config.yaml
arch: "poolformer"
dataset: "photos of plants, animals and fungi (iNaturalist)"
crop_scale_min: 0.5
norm_position: "pre"
muon_scale: "match_rms_adamw"
learning_rate: 0.0023
nesterov: true
adamw_lr_other_params: 0.0028
max_grad_norm: 1.0
max_steps: 14600
batch_size: 512
epochs: 96.0
final_lr_fraction: 0.05
Rows from block 7 of a small rotation predictor, named by matrix and row number. Rows with one number belong to one neuron. Each number is 500 + 50 x the weight over its row's rms, rounded and kept within 0 to 999. All counts start at 0. Numbers have three digits each.
After each neuron's rows are labels from the 100 images, of 14848, where the neuron reaches its highest value: "top examples" is what is common among them. Only what is clearly more common there than usual is listed. The data: photos of plants, animals and fungi (iNaturalist).
# fc1: MLP up (model.blocks.7.mlp.fc1.weight, 768x256), inputs 172-214
# fc2: MLP down (model.blocks.7.mlp.fc2.weight, 256x768, transposed), outputs 172-214

fc1.656:431502515497532445416483513479532513503488453439555465459441407533410488478503499609507519567549461510526499505519495486454492565
fc2.656:526456520544555520503566525489458454527448521459544449508473463490551454606549469445548428539528521424418519519498673547421483465
top examples: kingdom Plantae; phylum Tracheophyta; class Magnoliopsida

fc1.549:470423513545435460496480501496500500484469539453536504394508441548493440483538500444484526587566497481529479481418571506434550590
fc2.549:415602535494547536476432505512461528463563424468462592607538470471535566512565628598560410501591516489463521434441405511505556453
top examples: order Anseriformes; family: Anatidae

fc1.211:514472469485491561437437561517575498576421527473519473471421515522429536554465485505481533466563561399544544548572523483592380463
fc2.211:477515470370602494490584509542429498613485525441515484513546548494512468492540572464449514478437515502429537495453445505456504512
top examples: order Accipitriformes

fc1.556:519438560501585555452513462484525566508483493428506431541477449602443530442466519521519464422449449552562520540512479460456502433
fc2.556:512447513453552491464486502480515465511499468459556473445552482515447394508557546524470580416474557519480580559491450534559537402
top examples: phylum Chordata; class Aves

fc1.44:532583424483381579625539570488411419461558556540560383610546552521484470494516431476497488551553514513536454502436562502462493461
fc2.44:449505507510452482482481353494418454651530543515516568361443492469533500487516437516494433493501603489597462447522485546414486508
top examples: order Passeriformes

fc1.343:461566564499473562463442432468517490545463503480545471445553490521540395499522584470517516462543425492504573523420543446407563453
fc2.343:502422449475454442491464503555519507517604484574510536491549463506501421522439490444502440578373604478506462478435542517509523459
top examples: phylum Chordata; class Aves; order Anseriformes; family: Anatidae

fc1.317:420386499407506466416539441536489609428509505515523518466537441451480450503421519509586546474502496534557507545541480457386518495
fc2.317:585477521477566491464474563537544500541517475446568643515524454526398490504587522465530543506457461466547467597413479541524546482
top examples: phylum Arthropoda; class Insecta; order Lepidoptera

fc1.322:486475508586537458462472464417461502430510499505601568505542527489417552478536424513402494423404465531392577497531495533486448503
fc2.322:583463477513469530424421571535577464479481539519434513507456459480540555488570574632432462507582535468440490575455487495484494530
top examples: phylum Arthropoda; class Insecta; order Lepidoptera; family: Nymphalidae

fc1.653:455501536418527553520518556455512439421458466463485483489448453563453496577537481495485426475433533509556460504364589456479493493
fc2.653:460451567417584509560367503539497614512497457511535427516506490536560563488420446442501496526520487516522477582505542507552427534
top examples: class Aves; phylum Chordata; order Passeriformes

fc1.602:540415508493591574411476514606526443579494496564424464586572446521528495424526474411564410553525577428474490528531482502471488484
fc2.602:568535493439439526524452546426525513476545447499504532467509520481526556462536470550458538480541411507512487528443557503533615453
top examples: class Aves; order Passeriformes

fc1.30:544487551530435543561387581625528522561590473462513544498526495539546437575474575516509526489512497593609414458504489543531445528
fc2.30:486572538494534588456452456524606367514430549480559507503505526444529480431459458584528562463493470417503596532433482490500411549
top examples: order Lepidoptera

fc1.525:461501410533522463433490573499496556472592503471542516488573466502453470554505587443526569456547479477588522473481548499486485415
fc2.525:483473528486501456500460463453393537498479578512514481493438426537538561547513590430585438475482562462453536487519464532481452458
top examples: phylum Chordata; class Aves; order Anseriformes; family: Anatidae

fc1.757:486414559477561539467512477573515516505513548507537508513495572499469516484565494514481495503471531467400507436474436535503548507
fc2.757:480448428459475494467541558511426534559540488534559491551434540452499462615471480580583424534521527534469592453599524487505612484
top examples: phylum Chordata; class Aves; order Anseriformes; family: Anatidae

fc1.85:476527618532552516611423479494501526545443572512572489450557568560419528465560542469400502497512459480485498457447484475515424385
fc2.85:421507480475475504465494476524461442543546470519499554526581474498480497484537494485528507571533458512533581541537602530441562426
top examples: order Passeriformes

fc1.676:549530546613447509562415531508485541493530487492504499508434541571469533491493509474452517495479474476471535492495530470475507470
fc2.676:510477514381536529505529533502588486560466593522492459518511434444478519506408507571504431512509468585535474463533609539480577529
top examples: class Insecta; phylum Arthropoda

fc1.737:435527533525499409466513533447480543486578414548522548567474521601440539496530437481470438464501382508551635479413531525530535400
fc2.737:483516482494552515538500503427458517492512586493494394496521462543475508559413504582559520491431581422527456429501415512497569562
top examples: phylum Chordata; class Aves; order Passeriformes

fc1.474:520532487457482573451538486558478486502560558534425509541577541585566554521483482546485518478581515492479514473437486609657514463
fc2.474:558451534439615602607479549497414521408505447431547535440467522475416471529493486574535517495504453477462494461614506480558513487
top examples: class Aves; order Passeriformes

fc1.416:476475524609388498525525443456497505500426471561521535475552657506504544521631432481448475473455482504483484510447420437486505520
fc2.416:529563343434548483499517530528508508491515515476444515486469428530538538424463560510537559554565553510536489491528506502486511480
top examples: phylum Arthropoda; class Insecta

fc1.341:542503527580455542474611445459478444503449572504555376693464582479517513519560476560481495473498470531459482575558572508569590559
fc2.341:563529539512438598430440528552499495457523527415476442456522507503509471528554452426510538501455456493452540472460507466451445470
top examples: class Mammalia

fc1.627:470460512473539441537497486470441422530535558563559490573493494424529420460491583443446461587561497441566497547525443429434490540
fc2.627:537516480492658520519494468447511535452521615515524493484550499531572464527514565462468517459480462544516546451491569494523423501
top examples: class Insecta; phylum Arthropoda

fc1.73:547534534531528467586555509563486635515511531505512500548448446352478636461506483461526497556449415486497492513524429501522547587
fc2.73:501513519456478513497542492490525585401434554502434392464512476477500480435542508470445500490483549571455630483530418522500454438
top examples: class Insecta; phylum Arthropoda; order Lepidoptera

fc1.528:471464515558531508532563520491402426493436547606460474469477477454516476485443371541479537499528572440574491578456514531532468535
fc2.528:510437496557614516440483526537526484480526441534487483561544462527564532461542459462455494503513478499468407505557472479509529489
top examples: order Passeriformes

fc1.175:610500504471603498386516423340547461470501513452586538578533499474484454496498510572472412449522542458485528547411434431539471442
fc2.175:537496479516544502571448477543540542515417518446401531567459465493420521488562497469517556507525504448569546513514460554502458432
top examples: class Aves; phylum Chordata; order Passeriformes

fc1.99:405483515560501462553537516360568569458477522632431482503541488467461549472538502554489535477543611455531352565470440455540509447
fc2.99:488497506551481543489507474405419470567531607411517522452519503449439522502548442543542499408521461506546499531468523520415557483
top examples: phylum Tracheophyta; kingdom Plantae

fc1.683:568515525582562485503432558470540426523469504407494464374507475428473567454460452544488479446523470446498536460404440395449485500
fc2.683:490572449421438521494506467568555515462514385398535484436615507489605535381515499504582509520430502483526457467482481418493371492
top examples: class Insecta; phylum Arthropoda; order Lepidoptera

fc1.566:493428507485484518449506592551506471510494548496432532646455490491466515467510489630393634457509396507541445484386489541494525521
fc2.566:472488553471491502572426530477547473542523574529534567487462466542557551522479494498474380499548471515547456411494486543508475626
top examples: order Passeriformes

fc1.574:501442551492510467492502505482420487528477532533437520396447583584454472443536434483355499693456543506566479526473455463444532558
fc2.574:455546502407572581577511599614555513474554484500519497469561499517582523515513439493483476508445431435563417558569536486480443534
top examples: kingdom Plantae; phylum Tracheophyta; class Magnoliopsida

fc1.687:469504527504474511542496469426491494522490432515447563572445562533526466473499510488451519510450509493539510449505500343514618406
fc2.687:535503545561523530499501520508501518448484490507493462475533393562438550494461505479498485505551465531597481538530521501491500551
top examples: order Charadriiformes

fc1.567:601466536476520532549506526484589448485528541454523480444534549359444428537501524508436540399513395556405484417585437443555488505
fc2.567:504461571443453496398486549452531424511405556533518522516441490548550512509473443560500570489450480425465465465391515507526569512
top examples: class Insecta; phylum Arthropoda; order Hymenoptera

fc1.610:505560572446485550522463537412620519491519468587529481438453563510552490567505496510514511536505455439472537490503452408546516458
fc2.610:583484380504539438570504473560530507517461551526444453600511450536530547465465460502561469426459522528563542515508520514466476503
top examples: order Passeriformes

fc1.642:483547505538492525536429394509516503505573539491471380508421365489519485593513474599533462579477495494502455493528545620497522510
fc2.642:471560488535466595451512619608516435467572528559566625514533424512605453489532535542500486469449482432525467502506465557475544430
top examples: class Mammalia; order Carnivora

fc1.163:437456507480442535469571516540533501447554390479532633418511526489502421419499466478515461481502459469529484571558536439480498511
fc2.163:548522495534473515532473599487571479487478482484500617478473579469503487448497494547484529477506526493428514505548513444480427511
top examples: class Mammalia

fc1.686:489429443404511524472533584521576483463482529499515519547448448551489505500488418507559463653539473447503514512510566452525530485
fc2.686:487592484567468554531460428515420566507552471635538561520583510468482521504487449452455450396439483523471483499540539483533499468
top examples: phylum Chordata; class Aves; order Passeriformes

fc1.753:488455412532464382509444545522424473511489543537539551521543500527450515474599485480531531570477515576515441544461577614400473481
fc2.753:478539453448523482479555488458521521462487544487503535459513466471513443435522561550464575622514450448468534448549385489529543565
top examples: phylum Arthropoda; class Insecta

fc1.146:453499407511548525589443462472494554567563517504489426509441460370568576562499472469527516604543427581473524565516493494510435471
fc2.146:471474623439468458537470515564473506417451490527547451517446500617401461498481536488602487594536390456517496532484454577402562521
top examples: class Aves

fc1.388:558563532577422503584511496558600496473435536508511541518477478543445394523522484464497538491516461423515504429521480532595355458
fc2.388:492444535469490470518535436472557487479511488509529514528453442528414559382381532541488440474535578509435618569481525510450596467
top examples: phylum Arthropoda; class Insecta

fc1.144:466508453502440481504429560484567409529544419460505520541459498476512387382504469488519547516461509489582490467440553587448439572
fc2.144:481452449501467499551532518535439469469527625396538484462499532574535538564434509482547590509491536435506410466478499555495537515
top examples: order Lepidoptera; kingdom Plantae; phylum Tracheophyta

fc1.349:390516514485558427534517502592561470430502542510433495503503476486564598513521508505539585418486459498533513538477548646498427428
fc2.349:512481473528494490592483483510486613623502445438448506530476509502476498527431522530513453460530508495448455483668429546507495518
top examples: phylum Arthropoda

fc1.458:467407498597519524542548539508546439522453526517519525580569415513500434476409548526480502469514433510519503453533525469580514478
fc2.458:494519476489479513435433478496406499509548559523459532420490507542487539568532408463517448526519619447463539532425510480491514474
top examples: class Insecta; phylum Arthropoda

fc1.593:490472510487540488479559471579513579497498384500586565506461437577578541415464520577518525519610617515546485429496548394582392524
fc2.593:556449396516489588525443503414466387473463592441502522428530476422473464489482486502480531584425409464433533571416561541469569505
top examples: class Mammalia

fc1.218:465466431458520475573484492468547634469445498580476556485503528367493472505543494596584465477469492527506507536427556634500420438
fc2.218:535514568545556517550490493476503524488520396513473451507473457523640558450463530461523502443488451431529422567506469548509507592
top examples: class Insecta; phylum Arthropoda

fc1.659:460546449432528482588516537501477488503535392546464555534439511485529551548542496543482528490494475538535523500526609574521409518
fc2.659:510509473517480492496425445455512552501461479465634546524577508493458568470549504578501464501503543517514570523496501444409417518
top examples: order Passeriformes

fc1.329:441432410417556485515450534489584469418486519517473555514511438523467408467452429484460539497502473542496478527487437481422527581
fc2.329:474519550567476487436552550505448562509535527495461524481534555425497458510482465434598433451607504483446460484546595506461530463
top examples: phylum Arthropoda; class Insecta; order Lepidoptera

fc1.133:486526498563465604506452452532388571496516516474511421587464469485588609432584621542577585552427473574499432460416481458553468527
fc2.133:482553466484509429465428529565566562615551506546480419510557500527503482455483561498541528519534401478481391522524469477546520526
top examples: class Mammalia

fc1.583:516524441555504541437486553480536528465504440484470575492488475451582481544534441498502553602524401509513527478429534540479415504
fc2.583:470395572557484503510410429378496519551530599473563600537392518465425427565535535568495501533527465547455523493484542425612501517
top examples: class Aves; order Passeriformes

fc1.489:480529421486435432514537408466460495490591512493535517511565574564505507572585519497530496544559502497561513450451492520551492523
fc2.489:562515539443529593538507496547539554470514481551426486518419569453528535488427452412485585542455529527469472556532519428535409470
top examples: phylum Tracheophyta; kingdom Plantae

fc1.530:512429481506494565534514508555585434398474412505527501436497502478410498513484505529529532442496597488539587528520445559530527529
fc2.530:565523503513446495520450506498465461445444523497539382401401444488554485536483526512466407465541584574448499490544473445438496439
top examples: phylum Chordata; class Aves

fc1.373:513477459461492505411496482481526554493501460597526597466506566425539509427416525585506483521405521450550457545448528474502447494
fc2.373:539465522500534480438438536562492457430459560472445524470447452457558457527540520587412487480408577591405473477560462531390477522
top examples: order Anseriformes; family: Anatidae

fc1.633:521514526573503559463579637397392455479458518506434465388459482515386470479424442444555478476459532604600489479469540449572521546
fc2.633:436527528529563475536459503506571481401494491481453521485515491533511459564522491434520498465488471469557411571465491443452523568
top examples: class Aves; order Passeriformes

fc1.644:561481448436642472500366512412483507532559546412527457419540450449458517522474529514515481397458454530399540585576502518426525478
fc2.644:477509510462419492443449477502487611481512570635486517497468557506411523492539564461460422533593460470412538385476532504412520435
top examples: phylum Arthropoda; class Insecta; order Lepidoptera

fc1.65:504502418541523543506481526462607445412423486478527561417405511527466513465516489550554553508525439492592484514479491515587551462
fc2.65:436424509495482476491545561566557621546509528648493447419537491500486430531553504593437485486506553503516478550520588451572502457
top examples: order Passeriformes

fc1.414:490518509415494447458600470533465484525589606464527547538481471511522396489425550422568525502592501474458519473437518528588518557
fc2.414:399465549514503473505460579473477542492493524490505538526556455509467460461596522501459429538487607508670491543477527538480523517
top examples: class Insecta; phylum Arthropoda

fc1.378:493466532400472416479481528446440514495548456491566468522560475508478553475505406482499435400458498441532424532459438448510515544
fc2.378:483487541474474462506454549588582556564537519491573507472550573527452442481530526571487552457502541421542544578481500534529553435
top examples: phylum Chordata; class Aves; order Accipitriformes; family: Accipitridae

fc1.361:475469445513590556323459445523545484407451471526531548529493520420507520483462466495588536464504568499522585459421488514512405487
fc2.361:495499493440526387575485486426455559512537509568466396504413505492428551491496472529435450473430536518448491592499467433526473484
top examples: phylum Chordata; class Aves; order Anseriformes; family: Anatidae

fc1.740:527507550569523484498494467590476461502440593553434513532553550468492473432602554466444448496522554531442457497457495416542476495
fc2.740:498444458416425482568530501469458446508459432512478491566543546524519555454335588428510502431510583470510422461500486541525465506
top examples: phylum Arthropoda; class Insecta

fc1.720:541537430567552474482538462492533451547453568532503550574569610438588432496455540512538538502528548506480467521561608520479544610
fc2.720:530500529504465527542622466504490472497520415568503525520475513561384440568464522445420440460522480539493410467501496576444527482
top examples: phylum Arthropoda; class Insecta

fc1.415:486540441427527485527488462545483616533534479597465563669469450529518508591529491494389530432544395532557505515437492506504529437
fc2.415:500509432495503507454456483538503506507485437357471549477607489526462438405457548475455554521491485550535525540436486501516522484
top examples: order Anseriformes; family: Anatidae

fc1.193:476490514538439540483561547528513559473522467551467455484452477519422497489422533517464609434495513455567573450548504500561471561
fc2.193:466449482532537451481327457488519504622513502445496411553588473475518458454522466478404473443475527498519524568450414465470541472
top examples: class Insecta; phylum Arthropoda; order Lepidoptera

fc1.615:537469529518350456490566503525580484532478547487562390601464535447482450406551479450563504467496415535433601480486528464536462410
fc2.615:516414513504469550570513547438445479480456455394461495518472501496535463510511548566485510491453542515474470516468527623563523520
top examples: order Passeriformes

fc1.225:413521544440557462428512440441478563526442488498584516513525499566498602496528569596481509482500529507523490387529440508467501502
fc2.225:565509531453563515506514488453552515530416486489582582463476513393537492439473569522469413454504513432463501534490473477549475439
top examples: kingdom Plantae; phylum Tracheophyta; class Magnoliopsida

fc1.33:488488427501570473541536460464577548472475536544506429590488453481512592582541551485604525519610440514510567509502480542485453555
fc2.33:524483610533487424467504503486465506560513453353541505492424401482439487487489493523426525449425571467484544534558502479466538491
top examples: class Aves; order Passeriformes

fc1.56:470528517489452410457376490467577439483534598407469504447577468521501387545543493507536470536531508531469514475535453522487418407
fc2.56:546429542530525416383492409636514563527521554596497523488488502481515493508500504469572568409477448491563479432538453542490582421
top examples: phylum Tracheophyta; kingdom Plantae

fc1.177:544510432604513431535495456518536443574475532530521407623468620485492541467542636476580465544476437466615453558482448547415618516
fc2.177:495499498545464509484516396517510542576582488475486564481506542487458445619551506461566463553486480509518542536514542531562494576
top examples: class Mammalia; order Carnivora

fc1.745:484551430528444419549570432497536482512525594500445546521537491469529519464534496538462456568448569498496483458454474488542456503
fc2.745:526450500455515479480450496521515584432501466562442468540475506430468534562451447393501502487500560558538532557359485418584449482
top examples: order Anseriformes; family: Anatidae

fc1.338:452515495493531544445566390551533440442441442484444498479486503426531528405518468526457409437490568494445409454444471469625526563
fc2.338:592459490531549480511519551486422581451515482524434427553501473495461444473467416449598477411517415506464533520496597510515437531
top examples: kingdom Plantae; phylum Tracheophyta; class Magnoliopsida

fc1.467:496524476532478477437600465461526532557492475447444425504478514510470443497531532477486436415488550490509485482428559484455541492
fc2.467:535404418553552481550447583575446537505480496520548457534625549473480493425493462372521529538502439432459496513499460394380507587
top examples: order Lepidoptera

fc1.216:473410540551458467521567470569510615543488496481449498537541540473464551545484496593443546510518554494472586508485556505489568448
fc2.216:471492503523494483560650547544527449444512515399528518434441472596514501420510372490404474441487458454638494470597489496564582533
top examples: order Passeriformes

fc1.494:473509520553385489531528526500519475464405500581570498491522500566459601455507491431510472456506501530492493499487462433584458499
fc2.494:501486431442563466580483478507475491568510537458427383440451473439568520481544498590531519480508442468509527448436507517473574428
top examples: phylum Arthropoda; class Insecta

fc1.200:528488494420442497460522603408576494506429539629531631445461537487524551478501472539472501421513563497514547564538395525413452567
fc2.200:476502483506486521570472428517448454458455455399445510528521499534523507401545500520445487504519486489492497559529464580535384485
top examples: order Anseriformes; family: Anatidae

fc1.658:435488476567454477474471460507462397541469497545610434449528568566522544466488486548540402519502496432451500450485382461467519511
fc2.658:512473520484542506511464446492503552574473544554536422392390496521466519522442555460478489519448499476433518554502459493488460448
top examples: order Passeriformes

fc1.466:559520395485519578552443451530501479511520451477569496500507537485606461526481521572399517494413500571492552529497429558463439497
fc2.466:384497448411552499537410533526677575566514451467567562442437457532464495581529470534479446504492534489548448452542498566371465515
top examples: class Aves; order Passeriformes

fc1.348:405465546527480537507383447511573500496457470523568479536549455480481520466527549494535437538598554497523578544456524438478498546
fc2.348:458499492539515573477427505592498587626485454573515680474517497424509515472462407499417521521497408583412533475587529477521464509
top examples: kingdom Plantae; phylum Tracheophyta; class Magnoliopsida

fc1.717:578579502388514462419597585555525562465554461562456529482446484488479532559482495464444578511479484500494522485593509501503486408
fc2.717:446474492483472484518466434525413527496516552459567594440426430470619504545527575544535434563504502589529506435468554468540465509
top examples: order Anseriformes; family: Anatidae; order Charadriiformes

fc1.719:533509455549503546383559535553460534506489507408572368634432492462544549527562521413608442537465466484507439441520512548592493568
fc2.719:476507469534530567558492485507509582559533579477486448571518596474469571488526431490464512565501391486471537518429478513586515533
top examples: class Mammalia; order Carnivora

fc1.485:530487595489487505595561398529459538443439535581476526564524470498458511470479517535566591471538494517497373525522491543542471517
fc2.485:523504511562526601555500492519455506472544506438532605427466482499547521548544521515514533491495553535610436509525508411517498539
top examples: phylum Arthropoda; class Insecta; order Coleoptera

fc1.190:563444465463474577432592441579452496526535524567543483637483578501572469555544536484499428448520525526441514563468417530567530497
fc2.190:510632507462572530523466501473533447584542498490442577587548539473544521557565597492419546482467502545540521429525495456467428506
top examples: class Aves; order Passeriformes

fc1.600:495482450446419388502540515527550435408479533550529529422484535604589469429568500507389521506470509506492553572518497488492474495
fc2.600:461598471500378533489526380548473557573497525524527514524587444501499509376418541450494504431531536498561513538561437566442465535
top examples: phylum Tracheophyta; kingdom Plantae

fc1.509:518520595531577508564517553551512459536444498494483456524521549443456461581538529491547577494551381451540452513464559572450559502
fc2.509:550554450528600566477592435431453612495552540536537495573532494554516502507542498570559440431533569453466476466410555491511487404
top examples: class Insecta; phylum Arthropoda; order Lepidoptera

fc1.603:502585458491535545474478517553512446536559488480492543532433554410482569537442494534489602535625511444527519465496516463458545517
fc2.603:419526570553362481502504461536527557394459518549561440608480480557477484484533485609555567489500591593501503369529545531411535431
top examples: phylum Arthropoda; class Insecta; order Diptera; family: Syrphidae

fc1.469:505503487537509533499433497496458554509525426591456517475529541483540534466498482520466515497444589546486553518548449456503591623
fc2.469:497564454484410495487590511536483555534488551470495529463570527494425422540523587468541489532538439494397471519497540489435510437
top examples: phylum Chordata; class Aves; order Anseriformes; family: Anatidae

fc1.495:406465425527549509562398558403448523457518490523457428488556480397540563464432534556501534537486592467494459569520468547507459442
fc2.495:469485529550554479451521438446448401353521499542504448596521446517500570485527508502498582482544493437493577404525502480505426499
top examples: phylum Chordata; class Aves

fc1.670:465463477402502548529535472503491488466498481462571496479573417454548523537496548544566516501495551533532508454476457482511497552
fc2.670:434489438487426373540471518534552491485567449561588619483468495473527465521473501434524591498551495502559478519539452521538413448
top examples: class Aves; order Passeriformes

fc1.222:442498485432474444477452536458489485450502557499461395510535470441559556455437443493526435554583499485460488550544404527440533561
fc2.222:493484530553431446471502513507477515481506497523462438609508518510350475651459501468529506519479502547535530418543480471398527430
top examples: order Charadriiformes

fc1.232:456482576461410437451505451590490516566489487463422625534571530507566479468474517443450527489495565470547522486501468490446511503
fc2.232:526526538425457490597427472478500532456544569517578613471504580635464485494538543435551497521519501583554486562444547490574436538
top examples: phylum Arthropoda; class Insecta; order Lepidoptera

fc1.591:397497485407464557413523431534420536597534527507507489521436506481481495597418495453453553513402604521401465515493442574443520459
fc2.591:484558570497447554541468507554466504544460525537485409497512489520466488484536472476444512444540516543539521441592554484467523425
top examples: class Aves

fc1.147:429541435473572547471436492564519502449528480511474457513490561630561549490486532544496568435566632484564563515493548497498547474
fc2.147:491507503495496484493522477420535542450532574459561522576461527443490461558480468569482500473436518539518542480583454584541365447
top examples: phylum Tracheophyta; kingdom Plantae

fc1.505:556514567513557497526479462579551453454506484398519500506529525498549458515449494454537553489541439421590493461472497562528488378
fc2.505:473422525512460399440530441565514561508463477535469394493488495460468542463563559603511457577483576490530458560620465486584576436
top examples: class Aves

fc1.128:498429526531493479443496511398477442515588545549523436501518507503541504502521507489436557465500523527544468466525607558485456499
fc2.128:487439478517432532645484517564496505499503473513413510551500527609529502469473499527528420466440502488397501521381532434470576521
top examples: class Insecta; phylum Arthropoda; order Lepidoptera; family: Nymphalidae

fc1.212:480634493404574497514533498466451392400439583465467520607515493471486457532541566518508577559545531563323528401504513450580561549
fc2.212:574454533493497536495488559456491479477440587515576492456546543526459461568479538461473548440476474536550405551530484505404499409
top examples: order Odonata

fc1.120:489460540497458509470477531508553531448575497505479481580446572502488569481483509413574437520514541502494486504524533471514452496
fc2.120:437416470516459432642577606471431423448552482506516416581428364497534549552417430533480416569453509504478512512352500390503503544
top examples: phylum Chordata; class Aves; order Anseriformes; family: Anatidae

fc1.168:487491524527396442463531512418517554505539502521473393547499422473525535451483553525574504575590533572442511446475512448479463515
fc2.168:440519509455389442530468484437429562520512398488551473499464461516510515483417498517533506540444534534532492484640538467537467512
top examples: class Aves; order Charadriiformes

fc1.40:540536388504533404477474495475462461539531493500543508597535573421441468456547545460534444557550584473459499520480538541418484590
fc2.40:480517448512510552428406485427461464528424548553442459466535462514412586470493502498462475505547479413534540462616476532505526483
top examples: class Mammalia