{
  "model": "rotation predictor",
  "train_examples": 77898,
  "crop_scale_min": 0.5,
  "arch": "poolformer",
  "activation": "relu",
  "layer_scale_init": 1.0,
  "depths": [3, 3, 3, 3],
  "optimizer": "normuon",
  "momentum": 0.85,
  "nesterov": true,
  "steps": 14600,
  "epochs": 96.0,
  "weight_decay": 0.3,
  "adamw_weight_decay_other_params": 0
}
Rows from block 4 of a small rotation predictor, named by matrix and row number. Rows with one number belong to one neuron. Each number is 128 + 24 x the weight over its row's rms, rounded and kept within 0 to 255. All counts start at 0. Numbers have three digits each.
Before each neuron's rows are labels from the 100 images, of 14848, where the neuron reaches its highest value: "top examples" is what is common among them. Only what is clearly more common there than usual is listed. The data: photos of plants, animals and fungi (iNaturalist).
# fc1: MLP up (model.blocks.4.mlp.fc1.weight, 384x128), inputs 64-127
# fc2: MLP down (model.blocks.4.mlp.fc2.weight, 128x384, transposed), outputs 64-127

top examples: order Passeriformes
fc1.126:130124134140102082155124131124125119103131118131121141126131135102164131150140110119115118126137128114081128117055107122096044116144125110101098102123132134125096064158160138153116115153113193
fc2.126:170147128137140109132140136148115162133127129141118181143148134176153085095131176123133113163173117126178134147125108076102144136094144116134142120161143147148079118121114113148127163164137112

top examples: class Aves; order Accipitriformes; family: Accipitridae
fc1.248:114118135141114129114116119168091130127125130140103114155141131107101080119125132103133113140117135099102151124123108135135127126150122201128123122120137167108180124112137174149108129085090178
fc2.248:103115130070153084156118155138108168096161109156155102115114124128141155108136149116142134149141103163107156131143135111134129097095151158110123141145124133185151110111155122108117126138101080

top examples: order Passeriformes
fc1.199:143147104114110130097129128129112118144123096148112080160178144130154129154141153121108147150101127122133154113114105112133046096170095164138145105135158115136092084110151150127118117154110128
fc2.199:159111129201098114119103127090142107132138100103173119145133126096175154149126104089120134176144114089133132092124101139151099124107134094147150090146140176151123135105145132102167158112139138

top examples: class Aves; order Passeriformes
fc1.224:152155116136110154130136138127131146125170130111162106168146135138128151137126141157097142139143109110098135169099078121109148104131105124083156149091100091126093082148150133113110121117071123
fc2.224:125140078122135126152145167105109109130083117110121120118110130148096138094138128140142144082109148123161117084158131152128135136163097127134089132119113112122159165101124084117129145127124148

top examples: class Aves; phylum Chordata; order Passeriformes
fc1.138:142123118140137139133115106120147145158126160135101118151114103130098123151132147139140123123114154140133112146172137122097110068120102122159211147133137117142115127125139149099128140122071122
fc2.138:146148134118125149133128114127146104106097115183137146175144123159089140137141132116129146119152078132124091134175145136114163099145156161160170094119129120113116140098128075099161171100063133

top examples: order Passeriformes
fc1.261:111133154156137184123128120141120106113120138149148114133143118152171124131181152124148104109123146136111138154086133098132167132173109142104110137096117126094128091098161096109147089126125130
fc2.261:154109080127103157092136144137098125118081147147109158142124119187129122096136142103120136144146101144153178107120138099128099132092096090115103117175170142144112103104137140136175128125127156

top examples: class Aves; order Anseriformes; family: Anatidae
fc1.117:113110161137153109106147109126143153136139135161143116166174106132205130135135097102125085127159156098165142125155111128120150127137120135124164163141065111089165110140131160130116109076110113
fc2.117:143085141104187091116110109135146098120127129142129151125146081110123073106139112146175151152112153153114117160133119177136143097122125125128174124117098130125112128147118126159113081171150163

top examples: phylum Chordata; class Aves; order Passeriformes
fc1.348:133141154128092170142129110136149149134101085125124123076117133115160127128131123114137125117168131106149109139133092169066171122155116111119162148095070127107143168109149124158120167127144136
fc2.348:165172099159120191119129115127130152122157081165126123132108141165109121151102131121153141118097156133151100144124143098165133113140100107143118085167138122116158128125132161125099133144122144

top examples: phylum Chordata; class Aves; order Anseriformes; family: Anatidae
fc1.293:119131164120161136131128124140115142123117085147135119159090157105151128112132118140124112144129144123148126141181109135139175069111142114131146158137129074081129149129161109128134128148087142
fc2.293:169127157123123133136123129139104080132165134154126151087070099091153151139174069110126120090082145121149164144120146107131100110102132124140093119117125113135120124159143133136080113127171101

top examples: class Aves
fc1.148:150139083113109099180083095123114147120157168133110123134126169130107091125148115103108094145125162143109117104218129158103169098122146108147128125122125067106147132150154132136145085130161161
fc2.148:168163136103096134119138095137114138145149136136148099153075110128170165119130105148141145095127142134163147138144119177150088169134144099116087078088140133136094120117137132107101108114180097

top examples: order Passeriformes
fc1.29:120165096158132160121144147100078150151135120096127129123116154134160160140127115145119114161098078111086149156085143162050180128131111131131129131130114079079132097143126139141101100153106098
fc2.29:116133133115148116111172167102171145141146129112110131139116191150110119113130116137057146149106099113172101103118130163107137141141117099130137119127094118124127123126141103123149099146151156

top examples: phylum Chordata; class Aves; order Anseriformes; family: Anatidae
fc1.369:149139156137140139121150121107110143133127157078184085094105120088139122099130122108141131146145100123149137153133104180104167126102101138089142129112151154073066093129140121106098142119135121
fc2.369:093069137066137130123136115108130140120156116165171088155143138113115138113116121119135121118154150137111165130145149067157109101120123128106132133115136095128102126154094070142093156100144118

top examples: phylum Chordata; class Aves
fc1.272:131059167108153095137116148142125148141141129124108108105112133100125173093112136118144092123113151121124153126102100160127116147128121148167106140174119143124175147117110133146135155118137150
fc2.272:122137140097154136060155138093160131137107096105131146137179093138132156184092126123190164122132174106139131137127106125118119117133151130145134114148122114108139121093152115144122119129140117

top examples: class Aves; order Passeriformes
fc1.276:156133112152118145142091133123073169111154103131093137158118134125108188117106103152132161124139074091139128138121139134124123117090117112117156145110098094147100116110143147184122113145117165
fc2.276:154137099135171087179118182139163146146105097125148145129140140118151146148101146117122125114158133117152113159160132112098144127121107128146114130123156115113157149133130150130126119085149132

top examples: class Aves
fc1.30:129134090143140076153130102107146132120166138129118132129101183153074104111151114122136085120125115111134118145165106115076161132128116096149172114108125079129133101124118129148126122170130144
fc2.30:149144138129075119142124139144131123157169110139138116132090103129167139096110148126148111106113116134136109111160103154143099138139111096132068075073148144117079117154154114115135108160177119

top examples: phylum Chordata; class Aves
fc1.302:130106168096136132147150097129106107135098133122133150156144132120139139098141102082120173100119137104109151154140127115150116092090086125076114167082105138128145114117143112092149113149106131
fc2.302:150128132121169164162149106116143125155125136112129124170097132073121115159127108168153176089147119124145155174154120097100101140125162146159135124099136166111118140153137117109116155152130151